{
  "encoder_arch": "vit",
  "dataset": "photos of arthropod specimens (BIOSCAN-5M)",
  "encoder_activation": "gelu",
  "encoder_head_dim": 64,
  "encoder_bias": "none",
  "encoder_parallel_block": false,
  "encoder_width": 160,
  "fusion_encoder_layers": 8,
  "fusion_encoder_norm": "rmsnorm",
  "fusion_encoder_positions": "learned"
}
Rows from block 3 of the image encoder of a small model that answers yes/no questions on an image's attributes, named by matrix and row number. Rows with one number belong to one neuron. Each number is 500 + 25 x the weight over its row's rms, rounded and kept within 0 to 999. All counts start at 0. Numbers have three digits each. After the name is the row's rms in percent of the matrix's.
After each neuron's rows are labels from the 100 images, of 14976, where the neuron reaches its highest value: "strongest on" is what is common among them. Only what is clearly more common there than usual is listed. The data: photos of arthropod specimens (BIOSCAN-5M).
# fc1: MLP up (encoder.blocks.3.mlp.fc1.weight, 320x160), inputs 80-159
# fc2: MLP down (encoder.blocks.3.mlp.fc2.weight, 160x320, transposed), outputs 80-159

fc1.102 084:504526490514476482513462500545506522523501526533476506488486471488506508542473464484482496449506464472491525537484512510512452529498485521436496536516464508530538537508517491518511507534481485493497548491463531522478470514500503492548522518
fc2.102 089:508484496487519500522524491476521471528480518514488490515502477495492485507491537515469512528471540485512513490522540501486543467545461473495517499527479480515468501521527489492541503508502497502543558528516511522483487522531508472489516501
strongest on: order Coleoptera

fc1.187 108:533503559514501480531483514508526500517511498473479510514500492494484523502518521477479446512511486497445518520510554480537498530487500511513529468468450502480465531477518484498501518499463463494517492495472449496496435514514454521494541518
fc2.187 093:505494494485517530486495498487459492476483520500536502457502485464479472544495505485509492546501517474510517500492484484492532456461500461527515519537525487579482520535446498473535494440526526471489479515500483530494499486497494512502482519
strongest on: order Hymenoptera

fc1.34 119:507511462476536505513473459551513481506495523467521532473536483477493516472452446527511454487470486498458521488501500535497527474501470464473499482522495544493488503453524487500458485487515499535534505541512492511470492470520503476497491479
fc2.34 123:534472471458504517449507526496487543465505489513531506486473478506504471527489537478474503539526553466508514500493474464516523477478504500498530509503502468527450522538488497482510460475530555461435493506475478528512506497493494491473542531
strongest on: order Hymenoptera

fc1.94 092:509502537477469497467525534515508532461556514513466474516530529525493531522516495485487531489477488500533501515473488476503497518506529505493515521437515481537489486490492517478489540529530513494471503490529502512499490509484454478528512540
fc2.94 116:525489470530480524461474482546517505470520531501476490515530522488501495534497505509484513493443522474515529524480460474511521502535482458491532528511511500493512514492475493499533506533537479462484527520516506520528537519502530474544527510
strongest on: order Coleoptera

fc1.55 089:523498486507445532481560523476498535502566507548475523536508465558506531525515535545481503507489476493508493479476490492489519502482513516488508557462520500490525535513519529501527493479508508464476511515526481507515518520462502487495483514
fc2.55 109:541471457518465518471493478552496518505520548511485482500523531472480507535519522510503532524463548458485499505498483505521534471533491473487531544537538472484506493506492491486512518542521483468467536499497497500507533496501503463543486534
strongest on: order Coleoptera

fc1.236 092:537502508506475512446540561489476540478520483525496501498531452540508475500545484481466520521461485463541477517463507473534518511500496539490515513481524509538513509518517483500486511537501501460469524472494513570482462543498533492519499520
fc2.236 097:534458484499488516497490469514486506465526533499539530489504469493471512528516528515463525497455537468499510483470480523499532496557466446501517492513545515511527519487494501495514490527506511480518521500486487504530567484515502431539518512
strongest on: order Coleoptera

fc1.112 102:455467475517508481539447542526511523525497537477469458452490527480494530526447497514528449455534489489463484485512495508467485497504512509473516486507485517528537465523466497472448506501507513493519487477499492546481516529497511521510493466
fc2.112 095:497500478484528474496468479527533503480453517482517501511544494480464472508491505487493516526482531490506484506516490554505537498505505479505511465520494495541462461495484506500540513447508519509539537499468513512468483493504532464475480461
strongest on: order Hymenoptera

fc1.103 100:502492500514547488500506513490459551510512504486479515471490514472480498531497510534431502521497500464531487498492484477501510499492505497503525496489497466536500503563474542496472445451461514491512472509504481539526488551521476501488525521
fc2.103 107:492486463478498513515465465546530484477501525484478499512515522466524480458509533522485524486488529517454498517517515519512480497523509492496460505524489448507519485506485509461524521561524483511534529479485500464507514469477540492514513449
strongest on: order Coleoptera

fc1.171 098:512463510520502526513489493540536524516530501511493495503508488499517478510453478502515511447491504475520482544433487489507468501506490520507477573504522486531480483502484545495448531484495515497502481482492506556493505530461489525530498500
fc2.171 100:532499461497504515489488514513477495500536520498504463506536504489485467552461547518487500514476495466496526541486510515544523479491478504476483551529495483479516507487465527499507518501522482454484536504502515494532464524486503482504482490
strongest on: order Coleoptera

fc1.78 094:533484532469447520502507487505522514514495453470557525457449520522517536496522528508508488488509512480506502484506513498500513495468497484520503484525476522482495544480542508502493500499449503494494475491493487479471540503467478546459539533
fc2.78 092:511450503522467539493537496514459517489502529478507485523496491474490457533516482530473520496510468497521488516475527487473491510479495511492464540489523471506514482511513523480498488518489518467507511476466487531511526503506524517506511496
strongest on: order Hymenoptera

fc1.193 105:501475528530534527518511453480502514536561507530498537538520465498479467526532500529499493459501488494503542497495519510491485493470469519491517525515525459518528540507499526485519485471478489464533463503495474468530472489475477506476494517
fc2.193 103:508485489525528539462515535466497504531491559495475521486522495513515490541502538513485477553454543496527529503470480497512488479493500492495544534518538457479496527545459511500496480489517480461483515530487524508514501517515510455501479505
strongest on: order Coleoptera

fc1.178 120:516513540513512521533522493468528464502508475512498516532495484535499490504527525542438486476510477518466526506497548500506504502462476518506503487483466484472504517508506490501533492495473445449539471527457490491503438510482478534461530535
fc2.178 105:494495469507533560479482515489446524502476554494543513473480489474513488546509497472481527531510506515515528518466511506459486466461476495463505534543526493564474527512438525476541495503541519506483508523467475510512497499474503457475471503
strongest on: order Hymenoptera

fc1.199 116:493466540514473462527520465529471492553535478497495555467457486471534503482510475481512467465479501487482504498482510488497479503525469493476489514492496522511543613478527529491444484514492487487511519498506472550505528502504537499504517500
fc2.199 100:532481487514504503482520507523488495465544543505485510504507502484512482530535507513458509515475551453498483502491489522480527500534443467509552502529525500489480509500504489501549454479504531465493505532530460517526453520506512480522486528
strongest on: order Hymenoptera

fc1.146 090:509533507528511504526511473527513510494490501550510490510494489514482485510522477525483486492489491495481546503479499534533484501523470504443429527524500485473494476530531465518507501511493443498523516500468496454483490483473497498514470451
fc2.146 097:554479473503500503482529544460521514536497537516537538518495505518523520549525502477475499520449533511523463505473526505518521473541459496510501516529494470491474522529492506497506479496503539440509545524485482486532458513511470490498512542
strongest on: order Hymenoptera

fc1.72 102:485512507495450521487507536459521560467549497511494499508511538532523544504549520510508492488496494515539472525451487471515509521509527533484525548454496483509530525486510479511496533482480489465458458481527523512541475554498464515502484511
fc2.72 122:522478469502508519476497495541520502466501539496506477518511548459504483529513542522477515526447545467493507486472492508514524496527507472524538533485502461507511525516463504483520513534507498466449534536486496520494522484481498457521528523
strongest on: order Coleoptera

fc1.176 081:481452511505533532520493506523504529493528482514477516489486467526471473461504474517457524454524467492520499508499502477490506513467445504469497505485483509467457528487510488478502519488510493459504480490455508514501518527471514505498538514
fc2.176 076:517488487497498512527537535530478499526515518490529538498503503511525496472511535478513532532456530513509562547509543518455531501551481538488510490512533508488527522505538520464516493474507473493511515489518491509527527479528530430492425508
strongest on: order Coleoptera

fc1.256 107:512513477477502513492479489524506484481509515515470515513488450479517457514496452485512505465492480484480523521453458527477489543504463514436458521529476525506520490517493474489495535533515503468517506495496522547474499503510543506523512483
fc2.256 106:544497484508515544477515539462513520505509528500529496496512454508486455557535543496458496492473557473508495513479548506524529493503448492510504529534486468496488485551488484501526486487504511432506538502489504486487474519531494477499504534
strongest on: order Coleoptera

fc1.163 090:514489524528503538516495520473500509491548454533494502537482531505506532543519535515494538486488477531526513504453516471481497543507534533469504532466493515474525504509483497506525494461461478462487493539523476497551479546465495478466493504
fc2.163 103:540463485480466520467476487527525500505504535488481512519525507493490498525482519500481493519467516465509517517498486480484531500492499464482483539519515454495534522515460520504508481541521492490487526489476501513500549489486499490529498489
strongest on: order Coleoptera

fc1.12 092:524482513496482498479521458521515522502559484515474542514526476521480486503542499499497517501460486507537529509445534477509482500501460505482483544515519521484504529477483496524491495492495506428508491512524504499516485514458512457528468527
fc2.12 101:541472490514470523464512524527502506504537534479497494488513487463459482560506519502467475520489551467488527504476496508534541460537463481508495528504528480492524511504491488514482501517513464470470560490504519476541512494494510474536496534
strongest on: order Coleoptera

fc1.113 091:453497497505511477520440573511519500540516527540502485479463495522534501475441458521498510512506512520501495508495470517492507552516494483495487513471495532485517485503466490475444505546544508497518515468533504568486475487481511490524526500
fc2.113 100:470533457469502505495503473544514481458463505478474472559524496505461470509484501516519515513472517520481501506498548448501493508477513521507456494495464465494460466488462465527519544473531512520517516479449542494469524531503482499503531459
strongest on: order Hymenoptera

fc1.271 098:531492483503554496530469467562476513514512511470500488482497502479490543503456492538490462509498480505458491490494515522508479476507491468485535475539505522501486509458502501496458514483487484506533497502513494514477466536520512512474505497
fc2.271 090:502468516482495520493486477481466527504478473487502504496503475499522470518498542509503476541475515457492489519485473483544523470496502530470509496530478443542447486542505481494556462470512532501441492523471492530542480477509501510487537531
strongest on: order Hymenoptera

fc1.155 092:482466503528527503534537551523508484533507523512506517535522463505489446514512497538444500486511474513511504500505511509463462516492431519490492525449530489456437492497502523532515483522504452476505521487483516516532448492524554490509484541
fc2.155 069:497511500511465470516483454505502502484482493515488501525501497468480525512536505472554529496466550493506505494511473475510532466554538462498525480515481506510484491478468445505508511503474538490487550486539513481490502518492490451531505517
strongest on: order Coleoptera