Weights of a small model that answers yes/no questions on an image's attributes.
Data: trained on photos of arthropod specimens (BIOSCAN-5M), 48750 training examples, 8.8 epochs.
Rows from block 3 of the image encoder of a small model that answers yes/no questions on an image's attributes, named by matrix and row number. Rows with one number belong to one neuron. Each number is 128 + 32 x the weight over its row's rms, rounded and kept within 0 to 255. All counts start at 0.
After each neuron's rows are labels from the 100 images, of 14976, where the neuron reaches its highest value: "responds to" is what is common among them; "patch colour" is the nearest of a few named colours to the mean colour under the peak. Only what is clearly more common there than usual is listed. The data: photos of arthropod specimens (BIOSCAN-5M). In brackets: how many of the 100.
# fc1: MLP up (encoder.blocks.3.mlp.fc1.weight, 320x160), inputs 80-159
# fc2: MLP down (encoder.blocks.3.mlp.fc2.weight, 160x320, transposed), outputs 80-159

fc1.260 [154 106 103  96 206 154 120  70 115 145 144 103 143 136 170 142 104 110  98 162 110 127 102 172  89  63  73 151 147 106 116  94 110 172 101 168 103 135 143 193 164 155 123 111 125  80 101 157  93 146 123 156 108 123 115  65 141  89 166 131 145 148 134 132 157 173 162 166 126 127 133  96  95 120 121 113 128 104 109  71]
fc2.260 [190 103 100 136  80 168  92 122 114 133 121 157  96 128 164  87 172 100 126 108 109 105  89  62 213 131 174 125  82 150 151 113 166  79 119 118 163  93 121  67 111 123  95  96 134  81 121 132 171 123 121  98 139 145 102 163 135 129 126 132  93 146 130 185  53  62 142 109  91 135 174 155 134 115 132 115 128 158 200 199]
responds to: order Coleoptera (54)
patch colour: grey (59); brown (38)

fc1.242 [107 135 132 163  77 145 138 146 168 179 164 192 114 193 111 157  58 144 135 134 155 121 117 183 170 145 123 167 102  91 140 125 128 107 133 125 151 105  84  82 185 121 131 160 165 143 134 140 203  61 138 170 157 133 176 141 121 141 161 103 145 147 102  89  65  83 109 164 151 171 153 169 151 134 131 115  70 173 110 173]
fc2.242 [168  94 117 143  75 180  72 104 122 196 163 127 102 128 175 105 138 119 145 122 132 148 150 117 177 178 168 161 136 159 121  56 141  95 149 174 158 134  86 139 170 154 101 161 108 121 157 116 148 120 135  96 128 143 114 145  89 150 126 135 132 139 176  98 107 122 151 161 138 149 132 130 142 152 134 172  84 181 130 138]
responds to: order Coleoptera (36)
patch colour: white (71)

fc1.262 [138 126  67  97 157  78 151  92 103 220 133 123 153 100 138  92  85 145 123 134 146 111 163 179 129  78  30 102 147 114  85 122 145 114 128 131 143 146  91 183 138 155 120 141 140 103  83 113 117 132 182 186 107 154 122 116 180 137 112  54 111 121 141 113 144 166 151 150 137 140 173 106 168 147 163 176  99 187 123  86]
fc2.262 [151 125 116 108 163 184 145  76 101 117 118 144 102  90 127 143 179 138 113  81 159  94  81  71 163 129 162 138 165 132 156  96 148 140 134 150 112 108 138 106 163 149 100 104 116 139 101 126 184 113  77 109 211  62 124 161  46  87 114 209 120  92 166 187 117  79 105 125 114  71 118 140 155  95  96 144 146 114 130 164]
responds to: order Hymenoptera (53)
patch colour: grey (83)

fc1.61 [180 158 181 102  70 146  79 139  84 145 134 103 162 150  63 123 151 160 110 112  86 144 106 101 148 163 113 119 156 148 147 151 109 112 119 161  75 174  73 121 160 131 106  97 155 162 186 168 123 161  89 177 144  94 156  96 180 135 126 121 117  69  64 153 152 133 131 162 143  69 118 133 136 145 125 149 168  80 140 166]
fc2.61 [106 108 135 174 113 191 107 150  99 118 126 125 114 139 150 129 135 117 149 176 150 140 174 114 139 120 127 152  83 191  97 155 107 109 182 152 172 140 157  77 102  68  99 120 112 148 112 111 149 160 162  82 158 179 136 117 130 127  89 141 113 186 135 149  80 158 139 114 115 124 145 110 133 142 116 164 131 119 134 151]
responds to: order Hymenoptera (68)
patch colour: black (73); brown (26)

fc1.233 [130  92 163 124  75 175 172 139 177 111 113 210  83 186  78 162 141 117 184 150 169 160 139 170 120 166 159 137  78 166 121 116 103 126 206 123 111 104 177  87 139 125 148 128 166 166 168 148 171  67 146  78 164 135  98 176  74 102 116 149 176  88 111 124 109 111 104 133  95 167 130 145 117 193 106 121 135 118 141 180]
fc2.233 [123 130  86 136 139 149 110 113  90 182 156 155 113 135 181 108 117 157 134 149 165 106 103 100 168 106 146 170 119 180 157  96 177 101  97 146 153  76  59 112 122 129 130 177 154 110 108 147 185 155 132 105 145 152 132 104  96 144  74 146 148 201 160 144 150 117 144 131 122 101 188 133 193  86 120 157  94 173  94 101]
responds to: order Coleoptera (40)
patch colour: grey (66)

fc1.57 [162  86 134 103  95  60 130  89 102 175 111 196 101 128 120 105  72 103  78 116 172  59 130 134 123 116 124 104 146  70 128 119 124 107 107 120 157 117  86  87 166 143 125 167 220 113  99 132 100 129 141 171 160 153 128 110 151  71 102  52 105 106 105  93 171 118 101  93 152 148 129 139 142 173 178 139  96 152 129  91]
fc2.57 [153 150  71 121 172 169 116 128 162 115 102 124 118 121 175 101 131 130  71 138 143 131  86 117 152 118 152 102 148 120 204 106 174 143 107 115  87  68 123 205 137 182 104  96 128 109 108 148 183 157 151  69 201  82 176 143  56 127 125 140  94  95 136 215 138 140 135 103 123  71 150 153 136 108 148  87  96 122 112  98]
responds to: order Hymenoptera (57)
patch colour: grey (70)

fc1.5 [101 133 173 120 102 146 170  54 216 149  96 103 164 150 151 121 126 101  97  68 188 122 128 120 105  82 108  82  75 172 125 137 117  93 130 130 128 140  91 142 134  91 207  95 160 151 102  88 143  73 134 100 160  98  98 199  65 117 138  85 150 173 181 185 136  95  84 106 141 148 184 139 147 118 128 140 135 147 153 126]
fc2.5 [124 199  85 102 134 138 113  89 153 156 155 142 125  95 140  93  69  89 187 175 160 128  96  87 127 112 154 127 142 164 109 104 153 167 162 167 175 144 168 107 122 174 102 149 141 140 121 140 100 141  92  97 172 130  76 144  79 117 120 155 172 121 153 121 123 145 205 103 102 156 131 150 136 143 157 135 119 147  96 101]
responds to: order Hymenoptera (42)
patch colour: white (100)

fc1.86 [185 133 170  96  87 149 149  78  80 125 167 132  87 123  90 138 103 146  89 143  91 138 121 138 143 159 138 112 108  60 138 142 115  88  67 141 160 123 153 117 187 134 130 138 156 177 109  89 135 168  76 140 132 106 162 155 176  50 139 123 162 119 113  75 119 127 107 130  83  60  92 118  91 150 109  80 137  83 174 124]
fc2.86 [158 158  79  90 200 196  81  89 133 101  89 143 139 104 206 141 171 143  82 139  83  89 136 157 156 106 148  73 130 122 143 143 207 132 103 137  98  68 123 165 103 157 116  58 110 111  99 143 164 167 142  83 152  98 120 183  84 148 129 140  88 102 179 189 136 119 138 148  94 116 169 141 102 126 158 140 142  69  99 148]
responds to: order Hymenoptera (46)
patch colour: grey (93)

fc1.105 [138 161 128 103 138 114  78 113 125 106 121  78  97 149 160 138 110 110 115 163 119 153 127 146 135 146  61  99 100 120 131  77  70 141  99 120 149 147  66 150 172 140 155 142 117 106  65  80 158 125 104 146 106  98 133 129 152  93 164 134 176 184 130 141 145 125 179  93 116 194  96 124 101  84  85 137  90 203 125  66]
fc2.105 [ 84 162  95  59 163 157  80 143 104 118 136  85  99  64 167 175 131 114 128 149 115 119 142 108  99 151 160  85 128 124 180  76 184 142 120 136 108  99 127 136 120 176 128 124  76 135 137 156 136 123 195  89 118  96 129 160 106 131 156 178  74 122 129 201 161 128 151  88 132 111 165  63 153  99  97 115  80 136 156 106]
responds to: order Hymenoptera (43)
patch colour: grey (71)

fc1.125 [126 147 117 147 158 160  70 113 167 175  53  99 142 108 159 144 117  98  79 113 144  98 160 153 129  93  61 127  55 185  95 153  90 111 112 144 110 129  30 137 124 124 153 129  54  95  79 155 165 142 139 117 108  92 161 117 146 136  89  66 109 131 129  96 107 151 108 101 147 138 160 110 132 178 102 200  97 119 120 106]
fc2.125 [160 143 142 118  67 140 152  92 116 127 184 125 143  98 146 157 123  87 157  90 132 116 142 126 153 122 171 130  77 188 131 110 147  92 123 144 223 145 200 110 187 101  94 159 134 197 161  92 118 131  52  77 162  95 138 168 116  86 164 172 123  74 120 120 153  96 119 156 102 102 138 128 104 131 151 118 138 168 142 119]
responds to: order Hymenoptera (41)
patch colour: grey (27)

fc1.48 [142  75 133 168 147 158 146 165 112  98 112 112 116 172 147 168 169 135 183 145 101 190  70 104 143 172 166 103  69 161 114 160 124 130 189 103 164  86 126  90 159  95 182 108  78 124 168 162 171 121 158 118  83  79 147 101 141 124 115 123 175 154 151 141  76  92  95  69 136 166 149 128 157  70  53 109 134 125 153 157]
fc2.48 [124 121 114 148  98 117 133 136 136 143 119 140 148 147 199 124 168 141  91 149 167 130  91 125 160  87 149 126 106 144 118  47 170  87 152 132 132 126 119 142 134 124 106 177  81  79  97 184 126 142 153 128 100 144 191 144  87 135 117 143 131 142 130 116 145 111 206 173 136 139 131 188 189 108 104 132  62 131 108 119]
responds to: order Coleoptera (45)
patch colour: white (77)

fc1.279 [128 112 175 161  91 160  77 145 142 140 120 121 131 135  65 135 176 191  42  84 172 122 154 108 153 148 153 122 146 160 166 140 118  82 137 108 113 138  47 121  92 132 140 153  77 147 121 118 118  91 167 185 142  98 202 124 150 190  74 156 129  89 135 163 117  84  85 168 110 102 134 127 119 154  78 143 145 131 113 166]
fc2.279 [142 121 169 142 108 162 132 138 133 117 106 106 120 169 130  98  90 156 139 138 150 144 180 126 141 144 126 182 128 175  63 162 128  92 129  90 138 115 165  95 152  99 198 121 142 144 160  88 114 111 155 107  94 170 164 160 158 154 139 140  98 180  98 142 144 134 123 149 160 110 158 106 128 112 171 131 127 181 128 111]
responds to: order Hymenoptera (54)
patch colour: grey (86)

fc1.281 [141 144 183 111  81 132 124 115 113 107 136 177  89 146  70 159  97  96 164 109 140 138 130 149 112 202 150  98 128 109 163 115  77  79 113 170 149 122 111  63 182 106 155 115 177 212 147 113 126  71  62  94 159 155 159 152 141  82 166 141 161 116 126  59 106 126 100 136  96 154 124 148 113 166 109  75 126 120 143 127]
fc2.281 [132 145  86  92 137 167  71 142 128 129  71 123 108  87 174 157 122  98 108 117 126 131  82 115 156 128 188 149 136 108 138 110 192 121 136 137  80  94 126 126  95 160 108  71 136 115 157 215 175 146 154  92 186 110 103 149  61 157 132 163  85  61 168 187 159 115 101 105 137  70 183 135 136 116 144 143 130  85 107 167]
responds to: order Coleoptera (41)
patch colour: grey (93)

fc1.138 [161  84 143 168  78 138 135 101 143 190 163 191 127 154  83 174  79 144 179 178 157 139 132 122 153 137  94  90 117  78 123  93 125  86 157  96 171  61 118  74 135 105 155 145 143 159 108 158 145  84 104 174 132 131 163 107 120 161 118 117 146 108 154 122  85 109 158 105 164 129 173 205 101 172 138 115  92 128 143 138]
fc2.138 [151  80 113 147  90 153  80 161 128 114 115 118 111 131 158 110 171  96 132 129 118  96 103  55 150 124 184 130 109 139 144  41 159  56 126 130 144 137 109 141 150 193 106 160  81  83 145 111 130 149 152 108  97 148 125  97  94 116 147 113  89 137 147 130 102 153 169 114 119 142 104 167 173 113  99 130 113 144 155 177]
responds to: order Coleoptera (36)
patch colour: white (72)

fc1.29 [149 144 168 138  69 160 147 143 124 103 106 197 119 161  85 125  93 163 127  99 136 170 128 184 170 145 163 140 116 123 116 144  94  98 158 108 125 102 137 129 118 128 164 112 124 148 110 157 209  70 145 149 139 172 157  88 131 182 103 131 112 108  78  82  88  91 107 117 139 151 126 169 118 151  79  84 119 123 110 138]
fc2.29 [179 158  86 157 121 152  51 101 112 186 112 143 115 137 187 129 123  95 133 158 145  97  98  98 158 139 158 152 117 136 159  95 177  93  95 163 162  94  79 134 160 154 145 147 116 120 115 144 168 144 130  86 125 169 126 146  74 156 133 137 111 153 155 100 122  80 182 156 133 103 135 115 120 131 110 133  97 143 124 146]
responds to: order Coleoptera (39)
patch colour: white (69)

fc1.316 [119 100 125 159 144 145 113 145 140 116 136 135 112 139 141 172  88 124 165 136 103 109 158 116 130 191  89  78 104 135 105  96  78 101 144 145 159 108  95 147 130 119 136 185  91 171  48  92 152 126 166 122 111 135 115 113 189 122 118 122 116 190  90  75  53 101 150 127 112 172 152 166 162 142 118 160  95 162 125 135]
fc2.316 [143  85  90 124 121 167 121 130 114 106 185 154 101 169 140  95 142 134 150 182 125 113 118  73 184 152 156 178 134 124 163  95 224  81 129  99  67 118 129 163 159 182 121 165 127 107 193 135 102 169 165  79 138 146 146 141  87  94 162 175 128 137 115 126 135  92 156 156 153 145  94 109 167 119 149 142  85 163 149 118]
responds to: order Coleoptera (57)
patch colour: white (77)

fc1.148 [162 120 130 144  99 153 117 122 159 128 125 203  77 142 108 162  90 112 147 150 134 120 124 162 188 153 161 122 135 116 142 119  95 109 124 104 165  99 136  67 190 129 122 121 158 155  97 146 150  63 106 109 164 165 157 151 131  98 114 154 118  84 119  32  55 129 102 147 112 152 122 168 118 173 115 101  98  79 170 148]
fc2.148 [117  97 119 162 104 158  85 141 116 163 142 148  95 164 151 139 112 122 119 152 168 139  98  68 162 129 210 153 114 132 173  77 191  73 131 156 132 102 143 140 101 138  94 142 126 111 158 122 172 100 142  95 111 173 146 126  55 109 111 160  99 126 161 118  96  93 145 146 117  89 128 122 144 100 174 145 104 157 115 154]
responds to: order Coleoptera (37)
patch colour: grey (61)

fc1.16 [177  70 190 137  80 145  89 173 133 115 112 193 112 134 136  97 140 112 109 137 171 109 149 134 163 152 123  88 152 172 131 128 106 123 147 140 148  52 131  82 153 116 164 152 166  99 118 149 166  82 149 155 136 128 136  99 129 147 150 123 149 145 124 157 115 100  90 181 148 136 155 157 126 166 113  88 127 166 159 122]
fc2.16 [182 140  94 171  87 131  78  96  80 170 131 136 100 129 138 134 112  90 114 171 160 103 104 101 171 129 142 133 101 170 106  90 150  65 106 166 113  95  72 153 150 147  93 149 110 108 111 167 184 159 132  87 108 171 142 148  92 137 139  89 128 171 115 117  70 125 143 168 155 136 139 130 153 109 116 131 110 175 130 126]
responds to: order Coleoptera (41)
patch colour: white (81)

fc1.87 [ 80 117 176 145 108 192 132  72 195  74  80 173 117 183 120 120 171  64 139 113 166 156 129 138 104 133 158 108 110 162 150 133 113 145 187 105 152  72 170 129 108  88 201 109 100 127 114 146 140  67  93 100 154 132 129 178  34 152  96 130 145 106 163 132  82 119 110 111 161 110 142 183 109 118  84  78 147  88 167 122]
fc2.87 [138  89 102 127  99 115 127  81 103 121 165 171 127 104 176 102 125 104 120 142 181  77 145  60 124 105 181 143 127 150 134  93 142 152  86 146 140 131 126 104  86 138 136 130 121 125 141 126 169 139 160  67 124 219 109 117  89 126  64 135 146 151 175 133 133 127 174 134 128 166 179 133 155  79 125 165 117 168 108 130]
responds to: order Hymenoptera (41)
patch colour: white (62)

fc1.216 [140 134 106 180 128 144 154 145 115 153 130 128 129 136 167 180 101 136 168 155  86 100 191 133 142 168  75 115 110 148  88  91  93 113 139 151 139  97  73 116 147  92 153 189 102 145  76  92 121 133 143 144 102 158 112 133 152 129 115 106 110 209 166  84  78  98 202 132 123 193 159 125 131 130 103 158  61 170 109  80]
fc2.216 [101  81 137 178 108 158 129 161 128 131 114 143 150 163 152 155 187 174 162 142  99 125 119  35 183 120 187 117  85 117 176  99 160 116 108 110 117 110 114 162 106 141  68 126  64 107 144 107 156 155 186 134 123 116  99 122 105 138 172 174 113  92 120 141  70 137 178 151 151 149  67 104  98 135 133 141 105 133 126 136]
responds to: order Coleoptera (62)
patch colour: white (63)

fc1.26 [120 105  97 123 178 166 165 109  60 181 118  83 183 114 154 119 173 206 125 168  70  94 115 123 132 137 140 131 138 115 148 130 131 128 123 147 140 119 174 222 106 128  82  73  70 121 131 116 140 170 171 144 150 135 132 110 152 184 158 142 119 125 164 115 153 197 159 169 145  66  90 110  78 114 127 105 121  71 106 108]
fc2.26 [143 135 141  74 112 185 111 140 185  91 113 169 118 123 114 128 147 161 106  88 109 158 109 132 143 161 152  94  85 110 146 130 165 124 110 144 136  78 165 113 157 155 111 124 101 154 108 161 206 115 125  74 137 101 161 182  76 127 137 130  98 113 135 169  52  51  78 156  71  71 191 156  95 190 151 144 137  94 157 196]
responds to: order Hymenoptera (43)
patch colour: grey (66); brown (34)

fc1.54 [185 142 158 127 185 166 141  93 136 105 129 130 116 134 125 157 150 132 108  89 139 156 120  85 101 117 146  65  65 131  92 146  98 168 140 151 166 105 186 125 104 121 206 132  96 108 141 142 162 116 145  84 152  73 120 134 119 112 134 149 141 154 116 137 109 129  87 136  76  75 148  82 134 116  95  91 134  86 164  95]
fc2.54 [111 109  95 132 152 139 119 146 152 116  48  98 114 101 131 166 165 140 119 137  81 153 103 122 142 171 173 133  97 154 122 105 176 162 109 204 168  97 187 154  88  94 144 142 123 138 143 149 143 182 146 116 119 115 193 156 117 139 116 158 110 115 104 110 105 156 161 129 143 120 198 142 150 111 164 154  94 139  71 155]
responds to: order Coleoptera (49)
patch colour: white (97)

fc1.52 [128  76  60 121 124 136 141  55 103 201 135 134 147 157 137 120  80  83 121 115 137  98 163 137  78  96  78  78 129 128  94 100 120 157 111 130 144  94  69 161 122 104 157 136 120 135  86  84 157 130 116 187 132 133 137  77 127  78  89  43 154 147 167 108 148 153 165  90 144 153 181 109 119 115 157 163  94 168 127 113]
fc2.52 [117 102 114 111 135 167  91 148  94 127 138 141 101 108 153  63 141 108 144 164 121 131 102  74 168 106 204 139 150 160 141  91 189 113 153 125  96 153 119 140  86 180 114 104  63 144 158 141 175 126 123 122 166  92 103 152  90 144  97 185 131 118 123 129 122 126 170 102  72 104 148  95 110 142 121 135 116  80 127 127]
responds to: order Hymenoptera (43)
patch colour: grey (44)

fc1.110 [126 112 142 137  63 102 127 105 195 146 168 157 104  93 134 131  85 127  69 124 187  98 162 159 155 134 139 113 132 116 145 128  99  86 155 114 127 120  74  74 150 175 182 143 140 147 124 113 169  96 140 123 201 137 129 209  80 120 166  90 159 126 164 131 129  83  95 121 132 115 170 111 117 213 139  91 101 155 143 115]
fc2.110 [151 108  76 124 151 150 105 104 169 177 138 127 101 150 142 130 108  90 162 146 102 138  89 103 194 153 164 125 104 155 126  35 172 115 120 121 117 116 107 142 170 168 120 149 105  91 106 130 123 129  97 115 113 136 147 155 120 110 149 160 170 106 128 114 113  88 152 160 149 133 156 155 153 192 159 152  78 118 143 118]
responds to: order Hymenoptera (42)
patch colour: white (83)

fc1.304 [159 130 131 129 197 189 151 115  81 154 145  60 168 141 185 133 164 157 107 132  70 129 153 134 130 109  95 122 120  93 139 110 125 159 107 169 119 143 137 194 144 111 111 102  46  86  72  66 125 181 120 157  88 100 145 116 122 147 139 186 156 164 159 104 114 163 126 125 134  69 105  83  99 115  81  96 134 129  81  73]
fc2.304 [182 176  99 102 164 186 111 113 159  74  96 183 118 129 127 117 135 168  98 129  88 146 143 118 168 127 157 156  55  79 150 113 171 151 135 144 137  39 136  90 155 143 157  98 114 183 101 126 166 128 112  98 121 108 111 159 112 145 128 127  89 105 169 203  45  49 121 118  90  79 149 158  92 152 132 120 146  95 180 144]
responds to: order Hymenoptera (41)
patch colour: grey (76)

fc1.28 [174 142 136 138 107 166 166 152 163 134 110 171  97 181 143 179 178 129 147 167 130 142 115  42 103 172 122 110 107 158 165  85 117 147 173 133 148  63 162 135 117 134 131 105 112 167  90 152 181 122 132 116 109 123 158 166  79  95  83 191 142 134 145  43 106 123  98 110 133 129 124 149  82 157  88 105  91  97 108 176]
fc2.28 [118  31  61 102 134 188 139 150 154 113 157 148 125 173 117 134 119 189 132  96 119 106  97  70 167 146 155 183 110  90 160  95 149  71  92 107 126 109 122 141 130 108 103 166  92  79  93 140 184 129 156  95 121 133 133 107  72 101 102 128  99 211 114 128 147 139 176 135 140 147 144 146 156 100 126 128  90 173 141 139]
responds to: order Coleoptera (57)
patch colour: white (65)

fc1.290 [142 115 126 118 165 125  89 113 187 148 122 106  89 153 153 133 123  73 145 131 101 158  98  89 172 100 111 147  61 110 138 111 122  91 136 100  91  82 137 127 122 103 130 153  88 129  84 155 145 122 100 140 192 104 108 172 132 120 131 158 123 102 164 102  87  93  74  95  80 106 168 125  73 189 145 100 140 136 140 145]
fc2.290 [130  84  87 164 104 126 170 143  78 118 137 165  91 157 152  91 131 137 149 165  88  72 109 131 146 139 148 107  58 172 123 113 174  70 100 151 169 156 160  44 144 131 139 179  88 106 124  96 172 150 111 151 109 187 146 112 159 155 118 128 145  81 109 129 109 127 148 134 101 132 178 145 142 163  98 164 101 144 211 127]
responds to: order Coleoptera (37)
patch colour: white (91)

fc1.201 [ 86 119  95  81 113 146 107 135 199 109 101 167  84 107 114 120 150  91 143 144 171 117 181 143 135 147  80  69 165 193 132 119 106 174 189 108 121 105  92  86 136 155 184 110 165 126 149  92 131  71 179 141 170 137 121 124  94 154 136  72 142 156 135 177 116  83 160  78 163 189 189 160 213 134  91 122 102 162 164 137]
fc2.201 [ 94 137  75 136  97 129 107  90 150 141 190 138 104 127 165 114  76 102 123 159 168 119 140 116 140  85 146 115 123 135 134 104 139 137  71 164 162  96  96  94 125 126 124 171 168 136  96 129 175 144 126 124 187 151 175 130  47 108 116 110 172 155 177 164 135 104 143 102 118  88 171 132 133 158  89 133  76 179 173 110]
responds to: order Hymenoptera (42)
patch colour: grey (55)